A small image classifier, trained from scratch.
Training: batches of 256, held-out accuracy 99%.
Data: trained on capsule endoscopy frames (Kvasir-Capsule), 149.7 epochs.
Rows from block 3, named by matrix and row number. Rows with one number belong to one neuron. Each number is 500 + 50 x the weight over its row's rms, rounded and kept within 0 to 999. All counts start at 0. Numbers have three digits each. After the name is the row's rms in percent of the matrix's.
# fc1: MLP up (model.blocks.3.mlp.fc1.weight, 1024x256), inputs 172-255
# fc2: MLP down (model.blocks.3.mlp.fc2.weight, 256x1024, transposed), outputs 172-255
fc1.492 102:601489478442460484497505462449556404583522522525527563460502527516453490518424441453587581511437520634535533474519468505467528472586408634455473505426530554567538492451414558444518479485464461539457411612490439400517527470506547578535499550440496533478
fc1.493 105:485549522428571433530456525512556497491486508503523576504575483450490498439442504598444586453503470544483512478411517465522443537542445471455493446470476451461619490545368554475500460570512494516425515485414389459492487529425516515464457503512465543504
fc1.494 097:516494544509568444462396568448598518500480588522468520451518480552503560460439418583494507487558516603534418471448456463489505533516396503417421485445478420484460566505524493450487476523398496546399374526449483448533489568421497476518556566459412557373
fc1.495 101:534513558494509414448479588448606514509445510547514450499539504581503396466482388425455520548509523619504544461486568568512542486519506511402518465413522507490584537404462483466483525479411433474537407559451425473434446573509537552449454483367457451453
fc1.496 099:513495396482489592441512566474509517543466562566556626488469520430517471451521484477475499512529452593505619502528453513457476460517493573521572442537488433539461540515513582537526386472407456495482484522495508364578516540406527523535501567591442444518
fc1.497 108:483522453505505511503538515439486466429488560473419485453548417460468590538424514544480565621540388512547445410475431473554462586523437528573503482578509463447502482462475531504526541521535620528408521407525512506617474529425468527469552494459539525490
fc1.498 090:519539373490421541533380509504493545438487532498455514429460520496539549453518517483473581504509474531462514494437510446645456520557494557569547434553465527538508480455495486560541432500501517501445496535573483493475473475437562413485487468427468494561
fc1.499 100:584534465430578522584548536463588487533439526533457531526485467501502486548485579546483451446468517520561559471516569444548504571535426526514453441562507481504487549580452533436569497564462531505486519526453495432414556442499461394512506519589534536477
fc1.500 111:497490531476563487485465558555492487512527436544533524520477521625511466506454390536544474497435449519472496510494534472467498530594503435396519425513514605426555532525569611458563541635472430498412507516469509559466551539507515548441443478468511491471
fc1.501 104:539491383511497540481537473527580507428454514569465446563546402468464436526505479504560550577539425478602473516549531464531512579472500524473536480583491483470549582519559549447527537534416565532548488492584529441507477454475525465481536515505436436466
fc1.502 103:512451437526562531475468476490474443409447509536449464489518508515486598550531522547566516444437515526537510509485456458492464552508549516479562421598475433476553457537531568508561453519503496489502485449500510501509485460488532420469440518535434558502
fc1.503 101:526566456452540498433460527516518489407460503500579490509538531539472492497593606592557541453472489495519470521504466445545486545530500557511501425469461514510472523536444478500526528445533484442459412457523508488465474530482525451445508487432511521414
fc1.504 106:508383501421557468488479505574495463488520490448426496550448395540451481627430491496632525543428470574504465457407476560565482522563459489551476542538478439555472529482371521506523519483509526471462477542505568492557517510540472462411579454573460550506
fc1.505 103:518540486548471485473544478509479423440440524514572552420595472504481603574568597422484416484524577559482448420528616554453536540492495515524533571574475425508515499395625510533478501471522494549441449529541448493473444521494493437454556523423562441401
fc1.506 090:507524452544453576551423513480560509490478568456464579424482507465462448497551424441495514557545536592507482514510569530554532517531481528497415506586571552498470547412529472540551470502452612506387457450505457468464508539585432574505494573551535544545
fc1.507 087:568493539438486558553446559516536488480468524514545490417478370524457488485517540537470469587456515659477386515585557543549501468554556541509597458457488453460596457443435454493599500551502482483494449445578439532476487567531497510449460528389464536482
fc1.508 098:519571466479527544528422512408470420425532533590576564541506520452485523552445520546470548500459420513511486540543466398524471487501466603474434461522609474521533504509495556494512371537462604525428523491396461370506523592393450453508494614489518507607
fc1.509 107:538525370531485463512442562477552437488473544459434549496425583551590566618519510537468549546505383520501605499520469482573479498497503521555505517547486519533475592533536488567440561524517514459458478483464532492479506577420528451512509497434524462482
fc1.510 092:551533529468598555463452551507557505532539548517501523501512496500484421480432501505537465433469520565547501500460563499526519501549437471413530497476559487508522508419535517407488440562493574520546490540516488545458575547530559568474513491445450470485
fc1.511 098:453475473455520505538515506475493481477435521578451566466489517415532586613514528536427546516479530535459510479547516449480509532495427530535583477589577529494607482497502538458452410511395537582471553495510437468460496503419499443476473531418591565555
fc1.512 102:503544407518501491548498498388550567477412499591440529483651444519527427456533532544498515382492570524523437502570488419472562522554435557513521391547506408489557560519533514481525417454381494512447528537514496428475548429533562484560489479516447569490
fc1.513 101:485563519456546456545495597469599498509521558583533602438431544498430532417501485598441515354504472524500515503483487437510464524490460547495459432489486459496537519491535563524463417590494509456509439406466420381451515503463423454501498541436460569460
fc1.514 102:590505464500519557500455458516567483472458500511459492552457521593521406443498461433526559503535514523545453476506481468571511558552553484476522440520438477551609652553477528471502472523411416503448448551485488471508479606462517451476520531555447582546
fc1.515 109:521475404428561493521457462535511539504480513454521409527513429561540449474527605490583587417430472506541516549515544434548432536630493518521511506449428495511507592564433506491540522542542507456539441487463528461405471608515544387479620535496506608440
fc1.516 096:502457468441490558492546549531462504453475480490503485514607416502551500505444489494486492479493546482552508487542433500456524537564500527498602466538613505396497505507520540376631516551440555516524559532468560534517531559457561474503509599467528479457
fc1.517 103:510437514460511522466435481411553529525482590505429509508430520532454558608526443508513566451533577565517496571533485472448552503525328535551520492464563537554475577470474522424476444480470470508476518550522549451531633460496516549554472436508405537516
fc1.518 103:505469512448468546494541503445580467533454485593473451465549403513504464485379571474470489503535538485530421509511466520473554554506458528461572391470492397490467540482454501444459481432463465493594484464520532438416501518553538531585526439537518467498
fc1.519 097:485477445465516566530518386477466528474520484518502489564605612496536419490461509431472558425514403393514529482489432548451479513509500488511444529559557517432494623590538524437443479525504476505496600527465567518440517459552500470513506506464633460505
fc1.520 095:544516387509466553491486447402517484464414475612482514514500470484469500486496453455481485474485446525516396440588469475500525549590530595443527546536507426522474514483508498490472463488441523575469458565627468407416471511549434496508577524451556437508
fc1.521 100:564510509596532551503461476425537517430450525508449493525564527536506557423559473557478533374480557452489481393585530449476470513540470542494503530375448492520533493449550481504522450445479471525501496518451481442501464464482591418495532495590431475535
fc1.522 099:485477506444554408404434508540472441458425520545553480509524442528429546589494415559584501484402508564490475497451472495496474531545538510505463432509512500488543529574467545482600508537447567502453387447492479500533531486470444533416464488512437560517
fc1.523 095:496506484458543520601415460414527511468529551431477580479468563493467464499447539582474485450437535473492543511518485401513443466522482543504437408426545538494591533464454530465532384585526535506503481514486452379445500465473498533492545566459485613471
fc1.524 092:599415525498499435430476564476523532533475566479587584474525481550442445447487329380476507500503440591542460493479503567511454527527475527423475500457441443563458524414468502545479503540451529435490345569502403465508472556446438565507575463434441517401
fc1.525 102:571505491472541543591556490498511518505509537427511531446607494446495479514518509527513482502503455422540576512606494580463462491631459492438538524441470521441445511531459468433521457492501460478576440524459452535472516523462589557398522541414481489466
fc1.526 102:494495555374513529530517494474475476429510578491582544448473441494506516586495492481506501441496475553496562516515476455561491526501490575444487404555603533429501509449424578505568462526535417449463480473531573463472504474562444476477455524510469504514
fc1.527 108:527520421551460616489570523530455496459537558503525505534537503495494514445507543557505591519498412491542537439578447563507495450543532542592653547482521396509422564390505502497513454533486467548534414465581505492579472431500492559437453551488531510506
fc1.528 095:568358531459615474449552473456530490414455526443564458517508448572454531555467477466584562409472526514513494451524534517517441566594482539439511564413445468497557527459379502389543521511474459468546438569502510509514463504486507509454535543490443553416
fc1.529 097:613447546474580410448519487505475463454529523513538527453629479608551564529576480483563466474452507526528516444467417597395478543538501570468542495433438491492459475451477504536486493487482412497418392536439462533530557527595538467477481526494496486439
fc1.530 105:598368389568487527427482594472480549517533616527520623538467531498519477507535444502639483528526532638558493442491493569499592478544454565584562545471518551510471547370477523513514505511405410558521494562411541488563508443583518417453483554572490442411
fc1.531 085:567547476461516504517574470496579535503478541503551500480495476531488485452549507574547526455430569518598416494475549567508496510563405533404544552548414441487550475487452512410441523562461582523554454569571476504470515509509519480499526529400516494342
fc1.532 100:522466401460525538534515526473565461487462533529566548435559306462450512497500523533573435460444563506491452478485444475417527496504437543554511551513503430542440550535460610499489448545486520593418487470459508480519519472460536454524574511556499520473
fc1.533 099:535513447483440566503518477528539511500498519537476492525581536573478470442545493500585569525546429507605554522544562509487554538492503570500534420540514460473480629438511497429511471523523498474448418425591546491562564483488495490477445531536542536541
fc1.534 093:548569444434464582523529552508468442443492495528492574534463529537449482503572521443552553455517481567498546514502464443549431561556478565540487440486520432529566520583420502497632445528570491424454482479497467429442477502489540503484463564449484577546
fc1.535 107:585451392465546541644513468535567459423388512535536529484458503409428434530510555415487475508484418522478558447525498415586555540606542468409478447586507463462499471548474543505581486541509509478527438536607522497442534505524480556466554516559556465587
fc1.536 098:547540519492466535536496465463515496478552535555466492485605494429417487467499646540537491453478457515592562476445567495356555448506472544503508452477579443491474520441463533453567344493503553518484447454595425411532489548522462563467520574528531524572
fc1.537 100:488508402474491523462412506497469487430490534464507479547532571473424494556602606521585506455507451554560549507451487452520496522533484612497480485492460531511579596483447555499569463499547488448446508477505511453488534604487499486505494618511537586517
fc1.538 096:512508452542545608581436456535512457508494568551614501589445447531427419487505453516446444565487510522478527488557545531545571510476423509474555546533577458447532567560542524490462456566422570531510521522450497481448549562495462454493414606425468514502
fc1.539 094:516522415508483486445461494462487486434515558523436542542498528568572602608600414518577544508501520515492542466544447556543484577508426531538500518555491564549504537509478534451441492532547645476416574606514573465569487486426438443546480490507512490523
fc1.540 099:503430542462518501548580399453533487488423530502376453466536420510536450478497525435517571505510525537596427486478498543461477561520497538456521508404454478510533584507453520452473439514387431523411422579495547518503538569478549580547440532542501558527
fc1.541 099:536525405429540537570505447517483461477548504597515409467526432497428413451457543636534508472477489395521447471587429467529551489578500486555535484542503423461466471528485473428584506520497486581505486418562455470509531502523478494459502532548446494547
fc1.542 102:575560434483433595524563473406544467472481439467494627482569522516520547467571553427460515455475545514480594478515545500443450551577493549529517468494522427479523458464516461478486479485504571368440520584541541393514502451499504486555535462518550467485
fc1.543 095:481461492517489555530487486438489508514569493565491499428547452373406539495400597527428510519530481482544522466514507535532529475507495538473441451550568503470515498408505473418573453469461533545492398424462437427506469624537498489496496671537523503489
fc1.544 099:454416504506505480521502565455498471457408515465482501493467487378461561678484550476481464548530550522469622455412585570521540537539450487579482519464621457554466594476489505497481530472484535484430550454457564500414443525431571493480539457515566516476
fc1.545 115:536490529504536505501554509482502482510450512546510509483543423579545533515479562469448494452515505512533475469547550480505535497567423472385533517518570466460489495523475574453505481515386466570435521541512558530569517614442514532444451529549404430497
fc1.546 095:582483378451476572584530498529571465500486517532502517547546436527484433471478534469529486447527420546490445497507473438489516556590460578518540418414476399449461530530518545493530498496536536447531454514592557424425526538521538471562559490485524534489
fc1.547 086:527418474429515491563461519490530438465530510526541466490506414461451455548451508549508425566440499605517486462543504535496530488533512530422525494503501479509544446458438534415586513561464477568420483512479473483452481592439504513485520615407515514414
fc1.548 101:532487500496566495487571477463516464388506534445570515491528482506497531609529475530577560401466510501528529425583500412546457529526448545502494564424466490546498505494477573410457479500462492463545466565557506513509471521434537500520524529479452515435
fc1.549 111:492477422492568511535472551521503447411464473596494461591497460516424438530585459500495452558478466474511533477585531472541497549528535485466502447511494489458550568552397532453567478539368442491517468472593506515447500424471513557447401526534379424525
fc1.550 103:508454503523512482519435432464462454420465495509535467569491431453454513565470552404484466504448471471502524492595532535529479536503471519458486474429531477603529499510531518515467509507434520567486526544456455478437459550510522406503536548495512533461
fc1.551 091:560516471531530533431470516493530463464452501529491537451554536582494535525629485534509473405454514522480480463491558597524501528632515518499485474497490468493504546464499532520529522537426471446400403485484489476398500598447516431438530592512474542432
fc1.552 112:482466467514532565527483504507449519438505552482443563587421487518586592456469437521419502565468469512483501432609474559575499529522492511456510560533538556505473506520490516524572527542411531549368492505428601489494524562361487522477452610518452475527
fc1.553 089:514483489506540580467491575509549397486480525505591474486551390496418453503578377506538452578498486561487409447553533501466531512496561475568536496512553439454531517565468504538484551519503491500461432423408472520466505560523470587451484522447572498490
fc1.554 092:518415471373482536522483485514474481475447497503525502555522564461476523607530592480544430452424571563545517512470432475471493510523500574524523475432524520508564541492413535449533432509537486447443519534456536415508573574476507445503554484473496586495
fc1.555 094:478453528517511432514489411424522517487439601503513486480453548460471505462481419452497554391537470587528477389478510541515525496515428461465456563579567463528492580485521583458416408525452508593518411599586443493429534472532489579497455443505478572548
fc1.556 114:516486538449497493517475463378523563460475532544480462468544529500562490505498528467415505498551601439527441466616477558515542571466480564459511507451543562509514509477547514474523485529379397551464476520440469425421511472521603454511458555498461491469
fc1.557 109:485493531496543456398484525455452552399449566484480529505560443538469540518434480404568550478501506567562486442469510472548521507498391601476513475525532507474559517455516514539561382520467489533553555597523495548545524524549486575495457448453358488502
fc1.558 104:516455450569501585478550481414496526459492513589447502467599551487495488550451587473494572491539585527559556484557527469492593503515461506480506554502582431475540533473537540448524405519508492510506552549587557464597454515605546556508471484503548500577
fc1.559 109:592440504462587546450558530479561504528469489497547580522525468545424477412495476451532493444448553562505561501436497514396468516623358524437502457433530461442510494473429489438516454542440467463505480586520423392478570478574483553522568584492438518474
fc1.560 089:566456511530518412489421453493522482496478539490504535561529503477409470441531414482596551538454517583556496488469510500475541495573537541391391468411484479559501468461496538520435477609529475520439344550470385458462533489549441522500458528549529620474
fc1.561 104:485464487484474542539533416400509538484506595412521543495602485510544486486506462513568587452515522484580492448534555494489482478517503537544507524397585561466529513455580476449564418542450535594426509530399531470584501459462510504510550620533518545492
fc1.562 092:559420354466479590479416531516587464448467518516553502571429462502496438492538569477484481496524486609540486477552506547566518526578525524513572465503478463469519489538488524541569533569450485511524506483465517498399559487556546441491595625483512470400
fc1.563 088:563493482526445562475483473451473565478519557480436509486511616450541513543472474484554521508514458479549521444515514508522531501529505554386465570462546561444526493459500527443448463484466522489501484619506581486612556442458487539517465470544548546501
fc1.564 104:520443480511610437526493498398552594448560509461547509453721497472456519555468528583563534438466445414521509409520512466511475499581413483469520492501487500509456464465498533430523491526527526529488418535460440484533513550485544490487539526466460557473
fc1.565 096:567417531532489580479489430443514475452478520577481462543543519489462571559567606460487505509535629564553583443499551527493517529464510593574579516498510486566556571464509514472509477512507552519450509546502520448484433561452517429504507594431529532515
fc1.566 099:524492457526580525426549514465547497506481561531506509495585474526569462502471421553505565398508468441578475498486517389429454443584530522474470469543503469519422566484591561517488487459487458527580534403454544521426518512616492560503543462576444505498
fc1.567 100:463508367501448542541563485465474496487442550506417551472566443466569573498583541495530470427480474569521484524589532544469540480598513523483503490501528482563497465459532482510521435484458588513452535474490483520553468533470477404518530528537600530485
fc1.568 102:547472575525559482547506564488536556582482541510513562473492540454492507570480460529505472417513532590563588439457583565493539486561414491386468548549607529447508469433478534435524505497513494529564410590509474527443531469563518587450464463453464523420
fc2.492 099:437442551474545536600566493496518484499564517505527552467464465468550458472467407481495488540476510487526497636470488470424518482509484476473426568563560553453498555487581507469484489445485555453578473441537450448513525479569424566547513495464462522533
fc2.493 119:499436489507540514621518524582515649558531552541476513434536487467573455454450424546497437459570527456574439521506488596516615457533506461518440563581519536446444549474457482481476539441447468530588476588511483517382568440583446533532473408536588529511
fc2.494 088:487497475487489561511491492513463498512553540559562503463465464513594489589578521496531480475399494567514564497619525529536463447505529561513562499491480575463493563463420519514521500503480384484584548553464570535455530565522518450508476485483543546462
fc2.495 100:475537550528468569476497488414502561528517472440457577442519475524522501519489468501582478532409549530518467440579405457484515449516530549525518514478523492504523429484520517464553484467465525483400524553472497478548490504413513534475517449527455531474
fc2.496 098:476474477456495534582455513517478519485448457555486578405492450467533573589560479498456476547506496593524549560482460575388509479565481455607512483562552486557456452508373429539526467475563601471468512436559521600524511498511559510492459508442563363503
fc2.497 113:438432519474462513448497447537444461450426497505512397548547390576586483467560477434491540495449493587510434547507516494468520507494525506548634519548442470594551557491536483560499504453430482444526461501532487546439434632487455447467466469473459476552
fc2.498 092:497430476551550507485563454475475465530524497525489543522479557486453474576496469518507453486475506482570545451550514536425462452537497432341440528407523518442553508430443528422446443518473495555538480502492463470600538586493436548464548556564522470503
fc2.499 092:548473502549473494441451476450526453461499534448411537525422557447560468536534476519517484548474399494514445534493475330574520509490564553484533455507466476406539423557417519552491526574598524493424452454558597471651561472533487466513535532526586520473
fc2.500 112:491485466534501430640556520516435466528495512362434549426572455522523626499572497473470468486490545454465536491504527623399504488562571488547445586543418419538418477429403451491455505384524558461428492566573541583553484472456506548449524388542517429476
fc2.501 103:481519502509551467566425552510470507484482541454544639442430520468534603532527463507369390555449522502402553473525488585483465445548508449483505493600547497567497445502471456518485547470506545393448526498369496525474442580388468444534529535570443433531
fc2.502 104:406426500568501541518461545462476494512501528577502450541538449544537443530478500507439553518541433506510520471605426533568569496426486457396438452494492609579464454471543515466508489441464482480458461467428461500448455597550476544477481597641460466477
fc2.503 100:401435500471517464539502442452551510513580571549432508435563503529480533515451444543515464523439504507470520509463606497483590487423503451487404470580561554424552421506638494468553461439539583503484449514462444493552467469476432515479458432513429548557
fc2.504 128:423531512492395557450491561468465433505471496547534504559499488509504496476520551493490489527542364571445499511525482439544531538505502554495544400549529522540510502532640446529564510510515417435454533429456511476461469496481479462493451547444572467519
fc2.505 102:509518530408505580517487557522503582544593468481441507477491535493535412485362552538555562465483506488554513542466468483514518451590496496541443474510569546449512465498433420448513508475523499494512592506473601438571599413595515514534453453585515543544
fc2.506 078:473531476517556451527571562544479509507476583530549469538498481481565479498539450489479464441496492383551528466513526481485488438523467448462478524411460544571534536487444542488508463501473394475582507493481425492415465523438534524539528462648436414478
fc2.507 086:555552479515446507446506524474479542514484484463485532526470623476599499576498442487522511517594496458577508430492427408530471569482466539462538506429494566564451514546515568523463527472522493526475573481426577479565521513369515439452528477550434503586
fc2.508 107:515422451516492504565492551493505545495452472534471533353516508479541571526542538508453356428534571496555512510526534615426571511541489491511506513554468517528457457454448418554468538426516458537515453622586506511453520413516510459506429415535594393460
fc2.509 108:497553553444500499413523454517453520480569426458514424495559518550505439449450564495568601367472497467522436481427457455456426492475524468505500564406533466526506448521472440448399510515545501485580549522558471552477496456607537497489534392459549567479
fc2.510 091:445523484474509500515470466506481485491504426493383454537450551482445482529476436530525521538528500396499522537461513411614491566453585488487459488496500546512638469570517553487519494527579582344470466383539509478542463496423496469498528543455507487491
fc2.511 091:545463467550563466556513523536502581491549515559439528456542520576529516555468372517495516505520523427554476417554447615431504439579547424433447445617494483502543549461519591474512505441463462480512466561479555533471509533521482536468454400522465505576
fc2.512 098:511528537585485476483451390524476482518471488403416488494378588463463597554450532469497541602523534440421526527457435480553400530517569494447418535536500515520520443491437461538468496476555516514457487505513533573533527441495535448530470462553505483501
fc2.513 102:415540444613470519552518499523431531539547482518434500402545493443531505522561434503482424532491503431480490575519527604422529443398527470504456547540532576592438478515506477548411475389537522455543515504502559551542517399513485607484438430548502402537
fc2.514 106:513570538450524578466504458591515428568598440519475575455439544499422516500514478542491450577408493512388510588516477538438460410508478431485537483545565432514460374483503432488533511538516559529476475488509571505481539499459621466459542460453532408478
fc2.515 116:406569499499508448431491494509429444491545454564487451540456579456465486521554411488450491563471493417415546527507563524455504467426488394397468514494533604531564467502585467476471490467478502528519512482470514552427485435503471569480430509553455433563
fc2.516 068:543429546459532576533432514522517512529538551460522603478500476542452477500517527463488554479455470545471498482462496520411519514573516511559527606459517442472396500476380444489555500516500452462529485555436500508416500440574517576479557485525447456438
fc2.517 091:470484516470393550476449611503506659564536496561482531557493611529503436428415390460429484502565496549449484481520552428600526472500550469466538487509478568465467485492535434511451489479534384499605559546532496527461490543548451477529430533538540478500
fc2.518 095:566535489567569427570542489495547490469474478388564538491540506565532583436479491509500523453479486499488472438513435534410459517555576437477500543495452435539451391554420483496514551524565583530458499573525562597599497494407486541482558402397508460472
fc2.519 091:515449505604435461536472549470516472436426573471569492486505532397543551538566400510412541527562573407522518432509502544631430488503503484539499491464437473613606489499467490540467503440498453556500555524529474484456447501413540472496537463605383504496
fc2.520 094:515405452596425540541548573527488553532495533500526525452539473498528583444510445506449497486567598542532517474492472599419522469447503434378522591518522615582562422460484483473507566453498504480482438551528466576514471542473569529455543508437542478421
fc2.521 113:548497514474491455488490419513513382448513608431542459570394481428511477521513482449549515588495487545479413502438457443482460579465514552597483530496498505567533523494522565574580487545575444478508501462447479462487539424605415504485513487498469583513
fc2.522 102:433543475563456494487505532445555527520531469568481531483504561500566465481580440492447548501572479444568507487544471582456548459495461445477502513611503536506454483472554471504396531411440492599479526489433442540464531479513480496530498516560501529522
fc2.523 094:437402429513503514602521613501498565495472488588442523427559472393438555564488553547454425528581596510533508585495536533499511394405509449508462492544587573399517514526493449532428499395578534443532564423504570550489434514483515525523417428481573411525
fc2.524 086:465579534466402606446469470449480499526568507585569598479457526478518539522486543507497521505466575526497554546595454597457449459461503608495549511523580589525484471420453494451485465494552445443508559516505521440460461517442504406509492516494533483418
fc2.525 100:566573495565491460464535447495466423463518442416492520530420527462354558499471541486541534518473505487456607401431516512576441561504573512543466502487490430526612469499492497538487511557594493469395494482499464483561432493491439477497603406479476489529
fc2.526 112:553375482563452409535493573402542502456445482531428496507552530528531477492493391490474464467580537495538478421520507516539544526431552531424396448523419545548541454503514482549530510490447518512442424571530454464460448518573530547538506515565441392479
fc2.527 092:546411517502506546572462488590522538478468486532478479472472459453487550573463542493488404600422525580512606454479542560598515552499546435428415575584478518507507481509388536486506579533616650531468478531561580508478491533492430475488545426583649468487
fc2.528 101:414468466501437444474522443502477565506561415503446476531493547490506438461495455449491529516588401445422501574465488529470541506461538477536444498495510578534478555497576482550478514444531495484484491470477450496433493550562356490492461500454523490580
fc2.529 100:432543536606435496501494506456452462501493454506509480542446481455476462505507531453489496553466459444506427518519562501504515466450567467542546556495534423576547569437476470466462431508524525582487556482647383495509439441466469467494525452424455517530
fc2.530 102:478482504454503427553481529610474489568439498485570457466451355460507531491479563493519441484479546457400426487416471424507518458549526404546486504488442443462527457617436500497486448457518496538548549472546490642444468391585538445476477426522567487510
fc2.531 067:467526470527515465486545538480533445508509513453428557418395530480419494503508508488489435580499546526444480489463523468599479546467526479447513492451559517519439466542522550531435524571582429459506480393452501427554504454536424548530513541477501535474
fc2.532 107:455536518437420549554457518375534561547523518572470548510436526494536451559499464520525453457408494525570463574542490418537566418426500582487524436575472532463593400415584531573529448452470457489484493486486428414538547524512525564518460514592484486502
fc2.533 101:505455468546563501566498537552464551516467516468523538465475489471491603539409559463356459471454601569438563440503518521535450524477479447464503516510532531528564450514483469593477581575520554454508469554463473574420444570487531481476557490424453514415
fc2.534 094:403425527534584475499398536417501482481518555483463529456426519502555524564432397554513505466495435462463504464490485464520569491428535491611444474535544540465536499555536536501557411497462539584447460524459522552526504495491532494551438557540397455598
fc2.535 111:509529494425556452402513543582488486547533490524506499432516503504494569449522465538475524480464445413468537596524530505501466422559510420426497590467515498538528629510458466427394521448462452437557473503515511497449513458453498438480521553371462533469
fc2.536 100:515497521582567486548489548485499509465461599460509543534466452515559518439540446502458490469514478483501409474536483417520507550458452494593396504596487488481483574522556555608524475466523559586495571483529571564469482458550468477521493523459506505484
fc2.537 092:410503492442574516660488541443546467447570526498439520443530475518506492559503469521502529493544502466506554508527470484493478531439519454519454456555520564434524491587531537432545475457466612465433491486460458467567500571422499565567459547521461508581
fc2.538 088:503514576567473506455545363459466481499464494488407520495461498516474581518466518516508636447532496513537508446511476518484480588537510573559497589452441484456482524503494567462474519555490542528463455537540498455602463503394456471500605457512532537489
fc2.539 076:517460568409533408462528472543519532542483520497556466508493484555512530439420584535501420453390442522516438441417476476457489472492472507412434474482420547556551452491530480490529531537512471515507487534486436514494495560542463511505530475458497488437
fc2.540 082:495475492515422423506464530543488515509381580424596483586457409466566527395456546469475552426558503634501540496484409493438595451589464489517625461433516494598483528547435560489532446487465412522611482532522510570444472503475589487517521438477487545480
fc2.541 094:537457544403508545458558588503527534496431517460478613473525526486509633529507616523509441525547438536494589441465499524466473499501478544450544496530500444482355505485506535519464536485504552524455471518414661436574535501455544430471508450487506551391
fc2.542 101:476482504514498434426523551514476553509465471475570399492500433533497508450448507570516613545591549488535483485408502450566555498505495432539527573499465517602528498545588473416445555463519528499561560411528534530533483467469530440520607472458399553426
fc2.543 094:568475473528512474417459577513473538460431534514539552449545461611520559450524493424512404437389442567488382475479484468432503589531463540488492537535413538519485514475549595584464510517527551440462488517551514522463462528513472483482496496403542502393
fc2.544 093:448544560508520576393460552480447586484507472459417592459464572480520503456562428491495468492503472494453435516507441414417482462536471555515540488504520486452429404510552403564479447462462479510507553461471497465563484553512430473535444581583467543540
fc2.545 122:456594467382582465538515583532550488541560464507495587484498474513417554429606552475508419543519514543491486558419549508395476470543487447487529524511479462440517515412461422525518442482575501430550524457494438529457521487561520445449471528452553456453
fc2.546 090:479506492459528543434542561516473541473539582487520539501616445543531572483501503483438539514508503492512577484433491567445463434577449415443529497534536483531540517455467477477469454460518523486554549479530543566513510553545551490408467520544405387491
fc2.547 090:524494480535439500436502458449493572502507484507384511502507580506613552522482557524591473461446463453530491515505521461533524543459507546502495451525499550493597476462688550547503488521469399516455490514456629429682504477427503374512493460628484506544
fc2.548 111:442442494524495466539506403466504569520523455463461481509595501498502505440435490452429502503566434469477507540447562652457535519486502462499428521492518541492527526431479409522484501425512547546433455517511366478480494572574373477503487509515542473551
fc2.549 119:534512477562487411519500511478494546502446409462466464472608459478501493445495552468446501555571528532455470454425509589518470496534546414474498456508476436504492556569466431482503583481501477539371500531452483536472438540464498502529561487518542529518
fc2.550 097:463574558487520463408478561454504561489541450414475518465558566558559544427516533607510473424498475415506468448502501426533481504548536474467476556564511467488482522389532467439458475511483519501515557556549566510509434537416378485475517490570484515514
fc2.551 081:503413482497464477550517509532526491534548539480496521584525492514479456496484507448593549550511439611521571533471477449535518503412492477558455425496471540403571510457437452642509579469648433463442498439449586510580505474636574565458438418521494523470
fc2.552 123:465542447380507551509521499538504585535577530521493508488498544469473460439427507540531564399520522506560484608533473471403470434498461478485511533614559483427463523457489492460481439465506493469625500530552515533511597489516499578465487448480475516492
fc2.553 092:551451528486466513510553503432505593527461583533492559439472546429566529552505556493457504510531545463586565463488480578464447488565444565470535491466453588552451552483434447493572444504456496518512447574495466354533497526430520375488533502595374480527
fc2.554 099:490415474497475523500454529451550479483493556567431453482472532506637472521498467462470498473545509461550564526582478482589560484435485519478533419556498564527510502493553512519507486438403487497478473547492523496478505508521498479538396523564337497559
fc2.555 097:488469512559488400516416617503431463475452479437538507547489495424434457467539425490577489518504423570378479449445418478523495466568525460492557513382438432537529436572501519568561491503496412524524502478390460571480474484521546453523515539546500571472
fc2.556 113:452535466473508498451497528390532513467439475550471484525472571498529461510507560482437481471490440435499518511585503454457528509514500519508539488483438492569460511463561542434455471530497570508557566480625520451574528594391414454518491528705516416553
fc2.557 138:566400526544463464469501597487498489468409585491542480559489473468540561510506502465534517494540489484533513392453497470543569533516471523532510455555442477477496535495520559544518464526518343550559502546586574524472525415622468534489392450559457497548
fc2.558 101:448496516456549480446488490527553457532521527543465438484464455493435419461494445560574511529533446578515405597515480483515510477486497517490482585623503422490461536528524433463469465494431492543496439473574464456484558448586390529507495525442527605503
fc2.559 106:493456464543480434507473435507413501475526532473469459513455409512514498451474418489537537531369523502492400502580492510509527457626601475416422651442489554538467534435507503432507501475478442474567497565532474564480541446551388534467416517545546613523
fc2.560 102:399612502419405547500570493498455478540549531552554508523456549486605522531530626466484545460484463423510564515559514556485478443504477542558581532483507576524546537480373499443489380454498462424590630467571568516480502512463542438485464470598522433506
fc2.561 106:511471529566473511628489504558451531481442540554474459446508454485430560563452465545486479461466506536513517471490453619453521497514533472538527499556505487491409452568396516552572520486492509471536525474541438525471520403508537550471460410458479521543
fc2.562 103:523443506486525432480516440494520533491473400517452452534553588525494577484433600533546561426445475388492544428438495470406476559496487433476391521437463534388572463483464380444430506498560529462530446585575512571559462439528511540486510367503581492453
fc2.563 097:400510499520513525551502468402541435515469504569484514597543483529475433535539487507493523530478382505456565481547455451542508563486534560580480446493478518496562575499542597564592449491506517436431506425496470454435462607534495511530568579523439393526
fc2.564 112:478426451534557457591499511500478435479445550397548540496357457454550574493479410537418520472526506571481525437507530529540451494583507482514443574513566465526513568514448581496470537539449511454471485496430565526487447541415475536462521453509551481472
fc2.565 096:529524463507579527618487542543535484482447548492436500435433468427510429485514439554503449464570480518577506471409507472579496481570482435503404526542557426548482466502484506506496498536458510599539442453482395518441479422551503554489584584575522526536
fc2.566 094:555608406398537558560478527496481483521524477512534655400416572462425512547518534454543459516518506630478596431473463525454506494593494486563488491518587549473499425530451480499570457538466615561459591523442507451463563517486520509511492561423517525506
fc2.567 088:532558448457487466485531515521509484557542465570477467488531604509466473504404495459495540528606537510486560547418427498516496541516471470445446413431471567504515453580424443475471530499609526431548462507546506484492558536541521503477456466491581448500
fc2.568 095:498522521488429504464486427548467451471554494375424470481421517422456518555434470478521533581558495435464495536440493449700481502414544544548506574426510499613464487522507504487427526522625563408457444409492533489531468475433539502475531461434544586519